config = dict(
    arch='convnext',
    model='CTC audio transcriber',
    dataset='read English sentences (LibriTTS-R)',
    train_examples=15625,
    time_shift_ms=50,
    input='waveform_16khz',
    tokenizer='word',
    vocab_size=8027,
    norm='layernorm',
    activation='gelu',
    mlp_ratio=6,
    layer_scale_init=1.0,
    inner_norm=False,
    wave_strides=[5, 4, 4, 2],
    subsampling=4,
    layers=16,
    width=256,
    kernel_size=3,
    init='trunc_normal_002',
    residual_init='none',
    optimizer='muon',
    muon_scale='original',
    lr=0.0085,
    momentum=0.9,
    nesterov=False,
    orthogonalizer='newton_schulz_5',
    adamw_lr_other_params=0.00088,
    steps=4300,
    batch_size=96,
    epochs=26.4,
    lr_schedule='cosine',
    final_lr_fraction=0,
    warmup_steps=860,
    weight_decay=0.03,
    adamw_weight_decay_other_params=0.01,
)
Rows from block 13 of a small CTC audio transcriber, named by matrix and row number. Rows with one number belong to one neuron. Each number is 128 + 24 x the weight over its row's rms, rounded and kept within 0 to 255. All counts start at 0. Numbers have three digits each. After the name is the row's rms in percent of the matrix's.
After each neuron's rows are labels from the 100 clips, of 14976, where the neuron reaches its highest value: "responds to" is what is common among them. Only what is clearly more common there than usual is listed. The data: read English sentences (LibriTTS-R). In brackets: how many of the 100.
# fc1: MLP up (model.blocks.13.mlp.fc1.weight, 1536x256), inputs 0-255
# fc2: MLP down (model.blocks.13.mlp.fc2.weight, 256x1536, transposed), outputs 0-255

fc1.375 120:162115115146115158122115126163097143153132128153120123122163165109163147087109143123127088115152101103100147103143089096145134141111114102130131108097143084126143090120114141124110149170167125196116141089125184141134105121107074130158145112152127152137132105071097139137131112103089120128118162153141140111099113113121116129092107115150127127144149107070101133107155119131125140123066087141162143122132138165122168113127124117126132160128174087161100108134103122145113134115121136140096173162109097104161161144100148170113142116136105111158112169150115135137142135119127147105136157134116117128152095148159117099136162090132167116124126087162145133169143140149088149134126070085152097084137120122113119169121102110119077142148137141169174142128125152153122154118105151
fc2.375 133:158087140113110159107148138111140114090140146142111105123155133145088155157138140122139105105109121157139126160146117123113151183119091151105087146140109134113123117188114129129145129144120083172122105166141093150150137132104108088141139117121107123185127121120155142149120097116107125118119129094093095077123113157111151145123145143122175114137113155166125129126117106112170123137102130137110146181129125153125103120138103127162132157111170058176145152108162152138147061179113102120137129095116135135088112149135130118124126164159126118110166116166181136077147112145138155128081133128127157098101121101122114151162083142096117123131118159124163152127107152102126122130113127159143122121141130147093131101153145128193142160125152076142105115140129109143194129119121106
responds to: the word "he" (37); the word "asked" (25)

fc1.196 108:164154135157091142079123131141126106116132166097141130136106140162062113125106153113157139106106154115122145147140189130119140169160098147139128125177126153173138122134147159119133121122173135178153167087160132145145112160137124156103156108088140120112084117098151079127121107109150150121115140128140118103131139103115148117075173136080164140141122150158068121123108126135135124128183141149121139134108146118149160111141125159121157120106124121083153163096144123105146112090123100131123137129147126165132116121088107147097128182151153100076095083134137127144118110124157150119094121129132100140138158085107117131173123170117104074155133116140112115085111136112090111137140098145089143088132140120075147123161124140129145123117140117147125174096133153110120104124133109
fc2.196 111:132125152090150124143117126134135135097138127163140144165106095145121136133127128166152119078157123137107103139142133113118127140121164142138077097142126160123096106112115106135130145146118074087083126150142096146140117105109157187148129156122102118116149125157143143149095102139106122139152109166147098125069112151107118152126098151165136136069112128139147087080118178131136091113149192120144125103130147094164115139164106066111119147132156112118132141139136125180163111101080096113147170163129151156087131130128146099130141124109118148161123147125130098087173094130112131180104137113131123118175145143083104169101138120066131145153144116128153116137116108151128115141141118148149121149081174118113116131124100141110150124152139142113127141151110098187127097120141124
responds to: the word "on" (35)

fc1.545 086:150120118176126099140110122141108147126147155104142094132129126084111141196114105136119130134101177136130112116151165164147124136150123137111128150120108149148140060119114154112133114114148149135161111121203138158122085114156119137159095136139112077098096131105126144115157111116151162129073130116128134140192141184151096100086102171105099125134130111149124094111125176121131114126151122158150138120133138142172094128120153123120141109124119124144146102136127136130166119155120113170092111109112164166107127114119093145071102089146120147117115124122126158148092102102136130115115087146116100106137154124115142120131133141144141113108074067166135123130126114127123140155103086124110082125118144156097169187109134111129151158099100102121120173122146131162109111100161134
fc2.545 073:120141142136096146119128116101134086109135148170046137133132140156126148098139124150109157144123118158097112127188150117112138141100109147132115144174122131104108103110132128096144123114124091113069159150162138157124155130134125158139162154113131123123171121145104058140146117118111123148151132096129157119069121105099075140132111136109157132165114109103087157119156136125104169129161162119138126116179141131126115113113116123138151106108139117122101147156159136140143124119133094096156117129137139110174087140105129187146141162143118083109121122103189154167127134169126091157152156116151126143142098158176163120156112140112141138121126148148186133117145119109176117162119138157144142108156128084166118144121133131113156122112158163134157158155121134176128136107132164
responds to: the word "on" (28)

fc1.452 084:148191107091131121140081123131135127164107133097131132144181120106124122163148134096122132122131092131154148134117156158136117150130133132159114113128131143136098129149125136189133152122093126076126145084143126134160114091136148151104101126128106124135166117134099122152131157088105114083103104164113093140130147123136155134126154130143144122126145143117151095110145131148083117107123114159090108179152111109166101148144161140189107130154111109099115126149124089155129103126135156079134183141092179098090113153116159163114128095125107131151148119138122112148139124144074172109138134138070111140163160132168166128082101117120140131124143156117101086148158166151119135057147146133096146099101080101147133127139141142147137140095144168126116110110123121099111124139155101
fc2.452 087:078161117113151096127115112161103136137105121132125099149140130100159123114131119153134127112134119148161120127138128134147105140174130174077132112148130153160136174167097159117107133157118144129142177104107120175134113125084116108137072118135107104115139156176134136112101127118110153155092129122160157133130079176136101131110114109165093103139125186140102137085124165156133123126101153132078130149155145120157117131123147113103156156132082129111131131168110109135129131146118185127116114120114142135108101135177134150140082131109113125126122118129114141102130138145154132163134095106174125163121153141171119129126142131084134163118125091087067090125122167097137136130144129130110063142111116149121144155148061139133205108165120117117088144124150126142122101134128150
responds to: the word "with" (32)

fc1.467 085:150147093138131160159126151158107122151122133126138074160145088069109126143099164147108141089152126115133166122131138129158147139131119159123133090141138138106129127133144104089125167171159172128110177172132125111148155102148141112153106107111120103113123108143085115103160147098142162149114114124141142115115143158172142123086127156124121101129123107115106113119092080146163178189097123108147117158149135112098131099142119113127141119059129121159167111116147111135108131129096138098098145151088138093106097132144126124132101129116108138097091139188125132136081112133097087135141126131115101159154181140143151136110082131135111137126094135094135157121152151128142111099179143129121132174120095115141138164096176134116100143125147106164143116170083126107108115136111153
fc2.467 088:100131099145122129138140162110120155145160125131152109098120121139100133137135097143114129110130147100135139112121156129135124100181158121147127111140124098105104138117147076125131090119136091098115107149085169157112175119121112108172130115108128115120186147146165148127175077160096122117101140116160130109138133112150145060099158106105134113126142107142116135114131154136136105171107111172170128149140098121162116177117152119113134181104157149094137163116123141137154126149099145172070139099090125129135080158136200141083124153105140176118116150178134134144136121098103127122139076148152091105160128103147126141144138165139125162147125094116083135098142115101105106112132135142119117103080146159116101103087129110136095102158129128137139143113117147132138165140114111
responds to: the word "not" (52)

fc1.155 106:108144094124094154120108180160100213147181154128139168096121125122140174118167089135066115137064128144143206092154137125175113123134149123128143096121121173110139116123100126160125134113134131132158104142149146123162135125127126104158108126132108146110147138120104132123078146117118093138113103133184102134103092134125094100141152131154095132116132120166110159112132056135150147138152126123131124137163120152186161111134122121067111123161115161165125106110118119113116105159097100127118116132135112127136118137120163150109121132136155152133117156127149160143166122136126054139087095150126108125130123131159087126140095117106132091115103153130123154131100125141125107124114088090144153158121084143123147145134132133116083140140114117147116155143116109107119125117128154
fc2.155 099:114107097093087160085113144132172136115154163128084139144140158166087129107123140123152122136151097106142127135106133123120130123180175103136131169121092104128182178122167107109140141158112130146150111114139091101161107106148150094114129096139159129144114160118171132076160163131109113114156144126137120140151123109154084149107116134144121125160105120086139100118117168154125057147128098099106102186134146122124123180113124122111105159113121101123118173091160159127132103119172101104108144124138118143122160153131122125142132163165131140135153163190133148097128102149136079121193120110162088104099158141152137127141119108125152129125117130174132123157141088125101115098103131169128124087143107134149122120127160126106109133136123105126130114149139125087128112150140154
responds to: the word "he" (37)

fc1.411 125:133113178094156167124095125138139133190129144147118131123123149145088133139148157076120094095084136114140126154111098089120123085140147123107099073131111155112135118139122077108135141138129155142150128110103124135174128108109135152088133118111159129145104087119158177145130106102142141110146144106119116120138145153141127148128147108150103175128093120164116169138139138135167135161126132172106130124128126138132174135094112126150113150167128118146126093167185131125138122182097113166108122149123133169128108134097099157076134103135102118136175103127138096128099089130100124088117171123107110124098137155155133118138121161093144131130137139149104152122130120085128140054119164117136098123076097133169143157157100138094107112102145171133104175166119131120139112121138118
fc2.411 119:157111183123123106110122081128103119120127179096104132137126098158118118094157132121134096174138121164143108116117148178142135144119121161131127133166138087127168084147151128106142169097154137087152117138103121109117101137124161086147081101084141144130127110085140139142102102124123144161113128136134146150102157115127123114151192156123133157144157100130132145089095134137150133124105134124105102066105100154150156141096147160158131169123131113104097136144117162142159170112113140126118105121125173145106140122096118085160147082112166103124131118122170172147123103145163151128128168132122133122146120109095097105157129073135124132121156142119126148147142113151095118088146123112119142119124131128152121130181160086156130152154114092074134110113175152142172097143154130
responds to: the word "with" (33)

fc1.389 102:103168116099141129021124125124136118111111129134112168102156108151110095096112099046144186111100127151140165154164123126123069167099146140132097136118110111149100188114138141113133127122094124135124110135115127122125134155148141125159167117124103123124091128120144101154115108149132096161117149101131140163148110161150141116126102114109117126163151071115128136111122103134142134126153181165115118086083144102110127128137135137155128158135122165140130146124157155130144111116122083143136099122097118139123091144090087147133134108142185167145110102162148156146167185139144084099121129099107150142105116100131133153111121125130141129142180134179187159086119145150147114096136129128107128103123128097120123095132138111108157132114128132123154136126123144129143122147149130
fc2.389 110:138120139132127114148133074104085145114150155150130135189123157156136102114145083134112135142189126121136150142161122109108150143108152102116105125122115124144116153123158159088121092142110142098108056129132105170127152114101094112145083142112151138114162122116146160123140172122098115114102098128115099160097137112149160151149127079150128114103094084115142144114074133171121125091168111125124128089100162097099115125151116088124122109109088210113119147126101121113115149096131173132141148136091133128107137112132122118185159158097134114083103118099130106128113102137144142149124112169157156124114109163130136125111139135114178141122129116142178091131097140098142122123108151109131089136145156128095162128109149121138132107143119154154148138181100082163124127130116127
responds to: the word "think" (79); the word "i" (60); the word "you" (43)

fc1.116 112:165140125074177144095107154141145086144160121139093097129146125126157087131101094126112133126130133142123126100120134120179116171203142148119171130098135126105171146182115135128112159120115094188119107111130161131117134087144119126103136102120142138097106095144122101127165112131122147147113075146082135143140125135124128117090100110132101146131116105123142120072124117142064117126122133143160142117141134151174159142140078146121141099120118110105142100102188128098132147101124112086148140132076186148110146157111153145122149125126105097108144174111172163138107103102100125134123137147151170137115126149118146118122170103174147098102109135095169123138126144128168116142113120105148131116119130074140147129170159120129125102095106118128127129161139149170113125132139127
fc2.116 123:151130171135111141115154121139115069148170146137161146118112158116149081127108117163122179152129097112129176113130135140110151153115139107145130138131126127105164121085154184099150087139115144163126118169124145084139120096165152108134109149153159121116139137117108115125092158161126143129131124115150087175096128163139152148079121144137118136148129090117155134102138133094136176142102102114157144133151121155104068115097179087119131123163112127114165106156099146107153135115103122142115120095082122164137134110138162150128106175106142116146108160108110113133155112140114141103120128151162126120110187178146111112129129142138131150117116163085150146128147133095122118157150117119108092108109160123155133106198111155133096094113104105077118136138118128160087138156118096
responds to: the word "not" (29)

fc1.2 096:141197160106129120121146112140126121100135137143148114148165132131190144169110100145105126118138114112144159110131111116131129141190095108106145096149117151124152138112159095125118105125069125162158115155021138127108121107123088141141129113156144114096094125167189111116140106154145121093124135150145106124129127128107127153123151120171091109123132087125102116128126163133103082158088113141139163095129131107133116125150086151120096123129101121132098143121124140113129129133129140090133125172102146149096136120177144123125136146160081162160113097129185129100099121121148116138131127109132107125133149103082155130161118125118127139153129104149144117186157105092134143088134119145167106104097131147108165168135176126111172172136123122129115121151098103148128098125105122
fc2.2 096:137137112119143127180127128147143158120098109112128160101122086100113155118098108103114128125094102133094133092102120098098105146127151121108159079141112179084115170145150124117153123137146111138144150101083160133104147131146118087130107108158104129129156105128157159107109175157095173156122114112104139120109076098113145100127187150148137153134125099147156137130150130120169133139093143145146135122155123158132147097122161098123112081133148114143118135142129165151112083190129152137120123186121108124108119122155118101158112153108128147161122088117117111128111147158131169123186130113097150139132088108126140121140144088114111144139155123111106100149123131097161159119060162084182091135170107128134118147106130140125116100162160131110147102077102139123117129119099111
responds to: the word "not" (35)

fc1.757 123:143147142150125149129123131138134129086135136075105135115099078155166139118146123154117155093138111081107133140114143138143137170186143136146111153178159148113098101105111112137112136108129123095072161123110131132142108113118157096115101111146157138135128105121108162115137161126133152118128142155139123127171141125135087117098150106099133146155153088130131126130123140155095146153134142134140154134138117131142136146120104157129111127114120157077145160103161125084152093103120124201144116134113147133128135109120139106112104074166111109112107103142127103119148162122135127142165115113108081124154148092148165074157158115140098070116125109183108153126086122157150128123122125132132069090134193137141153127135097130122176132098080115124110133186074120143144093156140135
fc2.757 133:124113108125102164158164152106122087106145159138137093167100149131131151107121141118137126151059164086104124117188144120138099165098149109115111129144151153117166126107147114110143165118139124178180144126113113103075150112128117115158089150067091153119107106116074105112131138109181074117103168142105134148151107142102129147104134121101134149136101118114171118105126156146080095114129114113128150126136141141142115133156128085091128108133147163135124117138145131157125146142160148079147127122152145093120127099150153140148121104141130134156144121105132147142128131142123144121135164133104125088121112117207139113171105153087147168129142151179099124117101131113115125144155133131156138164082132129139135129159127136113130133105155157167121112096091120127092155102178142
responds to: voice: female (80)

fc1.554 080:120130084077153146101120126130155147096122134129167199129144127136119138098182108094106096117084153138145118100082095095148098162169106118081111130151129137099052143105109149133110137109145141172128136130143120122128171135159157135138154082122108131121132151123147099112131136106156181161117127154117121145096147144138124090118154126124121115108120160146163109133141136128119115155152111127124133150113116107158163146130092152119117085196122144136102127143149153152099122099149113098125119157047134149156154170113146149113132143107128110114128125147163129132105147150170136113112146143111129165113142101100123148125137140145102152101117073104149179137120121158151115123089154160117119139120087145150147086125157129133147115132078120102118114146138129102119141095099082
fc2.554 082:115148111089119129127109136135113137124116087171111100077129132136128142144107139137115088134113122131115106112086173122126152120164119126135110151075147160180084169129146185101144121112149095097114100163130139134160122149137109116116146165100107118121154149122123123118144122144129086109155173195116165130149138139123143126113080158122125139106139134116118115132124129104102130157079119154112114141157151106131114068114130097150107087145146106156141120101119079096132124135105087140170108114089126157108149076079115121121136130139121146148137138111084124089096097126147100093192119121124153072084104117119116104129164105111127091127140137166153163114131140101139110148097127113118089133078131118143140137134122181138087155145159099102133153112149109138109127133160130
responds to: the word "not" (38)

fc1.466 109:177147140115144181134127125153141114114179085161105128141129134115125146121153119132119117121116139144118127084181114109137135096090166088170087146128103136145135141139138112113131101126127121166107181124132165136092150132143105147141145112133122122138129079109118129135118148132123129103131138155158139135083103111145159087100126135096149134169084162114112119151124165136118107169123133170126120106138117101204094132156056097120144134097098118149116149134170128089133134068122138131124119118127152154125115124134096144112084118146159114143125154090134151142150127120144118108134149128106122102175126125155120120097132127157176116106109117175125169126077112094205127134150135103102112156135144129078161097141119098151158116123096112143128120138116123148095074155148146
fc2.466 129:142137180116105180112083128129101142101144133173093130169164111141151124136161133137128116112126178125138152114127096180127140166131126153110126154121149121113148130152109143135151104110118121110094083157131129104061133104131137116136136111132100113125091121075155139132128122097149133119120110138174100153145129165147152168098126117121143147111142150122111158152138130155132119140090136140098123115170180141093083097130159131173132137107125128122083110129178121094113102152152085131096134149166157114117111173106109114111169089128088105126132097141174127114149081104117116084128140155137168098142146166115122118153084135147126126131111142106118136109123144176123113146134134142179076115123111120180136146147143105133102127153115138160124121150113114164113141126146201
responds to: the word "old" (29)

fc1.221 119:132121152108101136163117107125091113135097099110159161143144137112115165137143118125116153103091120140151142136117170110121101128129167120058149139132094113112112154146136145121093079094128120149113122087134136120139147154151125126140105107133119064101096127128175132104178130118113115167125136144101133082171152079126135122141118152140121145100141112132104151147118120120200156124129166110164141144135106135124138124141136178099151112157113122136141128121192122082149158114120092135124165102137126131095112159117122117093137118133106132105098128165116128108179121159115167108128146154160113091147102114113087121109118142135109119150194150143124126106168098173105118143128159110079101143138113102145140144106097126162131131150168114125157105152127120107099056168110149
fc2.221 118:166102098134131103143100111114139139133128114133060145100110092138123112164161126107113145138166130160106109161104075159160113154114103143192129146144142148109128126118108144123095102076167098115146137129106182101117165111141120164153155121127142169136134114135139096161074077119113124106165134131097124151121126130130145127124126136160124109145124114146184100143083148151129112120155149155106123150163142112155151133098064084138113111161149137136127150100126159140124089111115139094163121158165180126125167128131163150111114136147112164125120129125141089115103082141114111148104144112129123139126121096133101099094135104155111147125146082120129111141141073115136125106121103144100116121160136151147119122129128131090135160143115183130120165143122090141101134180137184
responds to: voice: female (80)

fc1.566 086:131143089109136113134158145134093140132099166138128125132104130197155129121172114140160152139125165171118094110102156115123168109181157168090099110130104105133122129126133163097143148115123119139116148111102136102125114080130131096105165144130119111124144118137102142128108120116141118156138139132126137134095137132140175122122142130126175144154109172136148127136095146163028117133147141091118164125088144113097121121100102110178145110152133167104134146141127104129139131099118109111105103060096171087142086154106146140124149143131103144105145126138114135143172113142120158082162135136085162125101158126158143156115083094146166098108126106142119091088110115113150153138153089125137120150145092159079130094135115140127125141152095141146107154109093123127145156113148130
fc2.566 093:116153117106138090134170137115130132148135143149190131119071135114142126073102140102143150147135139114142117124181122139153110138177139125160123108138089144125149140181069122164117126148124141105123110106083159092096091141133172097137126086130129129157137125151141125133087095112133169169120094160129118119124104161119127129144092096149161123066119168128125143118136128156140070168165157114129151175127143128131186121152127178159110097163114106115090098100112149110146158143146138177154106165119162136133094106136115115148108123122100120117138111130150097127131111160133112147141095137160157095145089109143142149093145115139095161140098130134120123159151112089125129137097173094146115133123149123131118134097106140150125141133134085086132122129144163138156118093130155
responds to: voice: female (79); the word "she" (57)

fc1.234 101:145103168156099125165128104150067152115137148136116124110109083154132165117155135103119134132088126104183168132136081132145110129128136111058145119131161095091106139105128139105118136153114181153116137140101130103103076140088152103169125158148138139168110136122117113178104125112136099131146104089168111145146093138113126128123134085145124122119145128117158147112132117113125169139144169125120127095133110144089078140112096126134137141104134163132115172089116145154090109169164095147142138136142131138091117115082152109138091171116154131121187126105113136125149130150144122120116096157127151144089118100159146154146135136116143148094129128088116143145140117126096137157125126105190152158112136131114141140151160157086111116135156110141155101126129130117144068079149163
fc2.234 099:126141156150116115125131123128095166119109133099126106140102161101149126132163151110133178152037071153114120151132165162133144140131132160131140126151135130111100144151105123148153111161161127154145140117144094128115086130117183070131148139126147113109159068120142125134155137132127180161128098110180116142109110135092064138139134079153110129106139130111133151119114153151089118130134134133091094126144112156131079161148104109143124126121089121145145167092120131079131129141160106137092139129109103139116127125136129148121115097162108117159102126130143138099119137181100137102110103118100111152096150133158187148136141144123116130127156172137157123122188085122132126112163098074111126095122155075125129133123117115142110129166120145114154104125134160131122151106113090
responds to: the word "he" (51)

fc1.553 111:159153115149167137137155131137112110166131110116132136148148125091085057151125130124057140126105153109096106133130121152095151121169105126111109113134130114133103140134100124152144147103127119149095125130137092129153135144153104177120119099127140130120128076128109098151140125146142125157122157075119121153059089153140085095145138129151149167096089123133139130122134133114149197129136100119178162133142110163148131184125103148116128161152162177115164133165096162154173101147169128120100069139132151094081116136122130129131161113111072121132134146152114101110100148095088118110101152135103129141123139116135116142160109110159114142133133160161126147143117149160078088097153107108114112157126156091151122156124120131159123142136105148154151112118126122115138111128139144
fc2.553 115:111122108130131106104152120109133096169118155109146163109140129102131135076141107118158130149122133125167086112089127135121164188124135130168113114152147122143142157119173142116125127099111148142093127115113120117111142136142128102148121139153125100137092144118109133140122121144125115135137136128124141112142164105123097129094153154172117163113110128136147082118090185147131096099150131139118084108103131137117115162123163147182136126123150146111176121153126098090134090118089151155115165163142144170144129085180148129157148112163100116124132098130171123140129135130148141161146153161119096142121090161147084127145087062150119116146141107121126112177135164127144095133137148061140148090090106144168145087118122095134111122170129085140095155160111168165107118157157122
responds to: voice: male (76)

fc1.518 106:122152110145099137080142145197105155155100152170171090123143173142114165115120125136101148125147130102143142137115129120143108152116174091147124160131130143103117135150122114103151106098123129094180200138135167144141142175136104099151139131147091065140168088112163141152137120147146110086079131108131125150182134139157136153122089120136142096116105114120079135157123101148105130098109141090113130139109117144069147139134117121143121137092135115128083156104149109125102123126135112131153147156114098159136088143090095134115094130116139131137131127137111174115132135124101102098139123138133122144142129121133135131125174159126102139095137114144157132092094114117139120080118160152125098096155125078146089161150128161121159089119179135117160141148115116098112099158134135
fc2.518 101:151117131115159148144127144087093110141079153127115086143101106089099134119166112114160167110096105124162121124158133105125140120179145107124116115091121170189141124106107143166152135125172117081086072097141160106114097113137160142161109154144135117115134071161138134113135124130132113147157160148142140108103123082092150143115103145100124112160162091150142133128150122124103145107121125094116145144134156107155124118096159132115121130103121113141150135145162102137129158108113131162118195102099129144125148108162103148123128139122148146148115126126096108088117138129155092138110082141131147144152112136146097092089126107130147153164104115147098132127104111126075137142145117139154119164131098180113137122125098136109130137153153103188131134148095124191096163122135189
responds to: the word "came" (29)

fc1.552 089:159166143122098153106151094114104155154165144122118092166115127117128143074099115125113104147086130101101136132163107148098141095144109161148141110068128147135157113149146108156121128157185128141075130127125118091112117123103095109149149162115142137133146131106118139118154136112101103132143109157120142136136133174133096137147146126142166161134101101118067095148154153095133107131153157082125144111155120164088130147095122107093171151164097061155110135146117127196136126123143112163130165161139111129171171118121125112071094140118152096112105166141118127127129109111148133132155113129128139105132173139140138164169165154157148109117112131110094135118127116112100163080101138120172156098141136128121119115119122125111148124133163159120114118106134122138096085171137127
fc2.552 089:098151172120092158097141117115124138120126208132117132134100134151132140193152103114137098136067135127146151126144121138132144153108162137097105155166098113104172089124130124141153109144140137134100087134152159171137111134129139114081155106082140118118142115119155121156140135089126123123088106124122135108146129102132108169121129149129167121149156153131087107163108081124139140158160150138101146158142141136154181157143139093105120106129085112085104123129137108135121137133137080107165150118130138136095135105130159165147176141109121161119136103167117137107169113146140131102123140141139116092062090120141138137149125120109111096136106104160124165139156088130113118127146120135157147114131206130106161151123163160145164190143141156108106116136147141097126131132143105
responds to: the word "he" (39); the word "asked" (37); the word "must" (28)

fc1.129 106:152135156100148105158101066141112126137139162129149125133128102102098133142133167139150066108112119127085118159107106088108113109129133131152149126120087131135116145124172107098083158124119135164127147134123162106175140120136089115116145129084164153131171146147119166150164155142114102146098154126105140076105104122119130122144119135163145130132163148125141116120132096116127132120139147077146101118093146161141081098159118111175144151110159163107116118076106122168114153120156123157104172121143111146124099115119118167160103129140110137143123126075137132124122117135156146139114078114121094093138080129131161108128148115163114156152121097110126111116146127135090133136165126106102133083146137111151094099145193082151138090149130166149104139121139114134129183078154132
fc2.129 096:105119182084134133097124156162172091164165180095142094139163102173126150125145151123118138130119125133122123082129130127173124165147113107148126157167116102105108123108116140081110084140138124096150079140164131123132115112089155124151110132135135099158109125113143153162146149083125150119144142156135125112137144104141115172117117108119137151138101177123122110112122145141109128100156123145120164102130168116123124161097118097089110131164123168145162084109083125153107101087133176102101143119130125141116092147130118117110108121113169151134124164111170141157123051121115117107154118131188145135159190152121178126143132149112129102110127169109112105109127143105129112098115126117108124118156132104112142125153086157136130143080171121145120157145137171107112135123152129
responds to: voice: male (74)

fc1.522 126:085158131154140118103129133138149130133168171120128108130134153146171126143141104133116126128130109085130123104124120117122098127115155112125128173145092157134148097074149164099116142120135114149164149114078150080137121081142070110155150124127098117131095159071115142092135070124148108115131165183133084136161142159085137127140119105159122092130126151136178096138105130113172136125163124078095090118096133113142139142121151152165121163094078174130092157116139104155127109157105145123145072141115082139151122111134140145130133099133137105100123131124137103138118133154129120126135099160153105109132109137082140130096152114086186160135162117098143116097128135134126136152110153142126170127111128151151146138119163110095151146189125123129135127146134172104141115145140100
fc2.522 121:041114067164133134128106122110117148123120144136098084111097127104146145093107121169085109145120139096159060091089110136107132105153157089155150163161144150137116154163153082123126121134143169144132129130114124151141128173118136125143150114115126127095148136109099101101106158116083141121101111106149119104132099122108132115152145108150111133133125153104108152156126165121131147144153154114091111103094111141155093104120143114142122122119133126118185070106133139151106149110122115119128120186103092165115087137151112141122158139141160121125088104123080096139138088142131170112156130146161157131107114134096092134126126116149093119187097107070158113159120148106135129129129093114137129097124124142151111127120170092097136092097130164109124124145098149135110109123135122
responds to: the word "not" (35)

fc1.568 102:133144111146151147170157144128111112063093147140140131102147129119134123115126160114151061104128124123135176144139138050165149084100157143154128096102156114130156106152113181107092112121128111102128122155121133102147080109114127124107174121080127086113115099135093146125136117083138147112154172164133177168093129125113160106099116080137125162157134141124165141121107124160109112137074127129144126124157149113104113156125102108107157149142118125117127164115114150133161119134105149086137168117131134085131161101141120137167102144135141129132091114124126128108162158138157150152140111143144149124106163126142140094135133123105138180139118139144134140094070137127100159083131116106152133134166088136135161121123131137144121154102119187133107087132113128119139093155172130
fc2.568 103:105091092160141123123104139141116129122117104132097128163138132090142082157131111142093185158134120125089120119085121091138131121159098131154114129151156105138140131133162146105073137145149108144120132165107083137124161072122125117116126135132165081115157103103121144089163157117122110108125108120161125133095123118141136082169087112121139158158147128148147129127157134146120106135092145146139129131153089098160148138091123141141165113122127132132136070140169145110090163139107163083181125151140129121132134143120168127142147101132150123117205123150126132115189100124107111122143100147180164165133130116127140123114141102113128129112151092141098118115107113120126157129131149136105117128076139168154084157119130113146096170149136103141125167088161128128173114130081171
responds to: voice: female (83); the word "said" (34)

fc1.376 119:168132130130110098103133174083121154139105067116115121120107147150145118118189119103089136118136130091125098142107119125157095137141153127161164106151154122105083145118154140149136139145208078094141129075127150138137120145137116108127129116111122119129147124153109066102160116141117146098136166112165111164121145103106125091125144107123145127123133127113158115107112142140124147163202125111102117177139144103120156098130083085148138147099116132133178126140154130144060087163159096113122120150180128127124153102155094092111087126140138118142095126108136152164140154113174162131100130143125143158092123153125120070159127119115142141150090095151095152120147149108146114093134132119154169157131105113132126120138120103104109103120144121127140116125102147146143142141144130
fc2.376 096:145156163146116098169110117159107137122134115136104102123122118167132047164128132166146151151124159132103136157119118109138090107167113152132127140116138134121143119087180154097161112131121140125135108159107119095116148114133121116112102113133189133122131149110140168104125135096121135086089135126155167123138150126123094098125106141126095125140117150132130116121149119106162136109122158153171151108143163164114143155126115136150141172122096128158126131114152110059182139168100140126144116110082139165091064116101058116139116132139129102135147108136112112122139143134150121159128115112099109115091121145136123100123108084143147116116133136196123137126129138083173110076113139121130093122147139120142123149163117095117089105099152175125169153096164151166109104141106111
responds to: voice: female (80); the word "her" (40)

fc1.507 127:132152137135156142177120140111101176111129107115137121118140105097129170145136158081127120175076155132132069113167173142093116164099117112173140145119117163126151133156140137134122122117160093129115147114112124119144142126107123110083098145109134123123138178149089111151108170150083136132162145114122102087117119151126111123129143117126137159133098117139078128103133104107119143125196134125116155144110121115132088148131116136148107133134116135139129139103142115143111105137085106114120105138067131157177127139141092106121111142125143106113090138159115140102101139139164125116177155149067099117123144089129140149107120117121142129091143139121128101111175106163101127126132169092086093114153132086160141160108116146174160161136176141093155139117178139132161153173111121
fc2.507 131:129105132143103152145165113086164098144090156108123084162141096141127148127172138114152120128130123106138072140121141124083126132155113119107117142115128108143146094107132152129120114145124159155108070108105129111153118151132165109110141103132113123097141114118146167168168110107129103127100157129130110094091110138120144128124166096126169121144087105151093185146135110171142148134131102153100102117115142177070180119133122123146141163162168147129145160121145116139139094130125147140119135122084083166108130097131067134138158127139128115159139123144147122097136141146109107106101141114145158152118071127188121129123145129144124161145088134107112138159150129126153136122107134143118112158140133211110142149096136134069083119143130109109076082128167131114137126148132133
responds to: voice: male (77)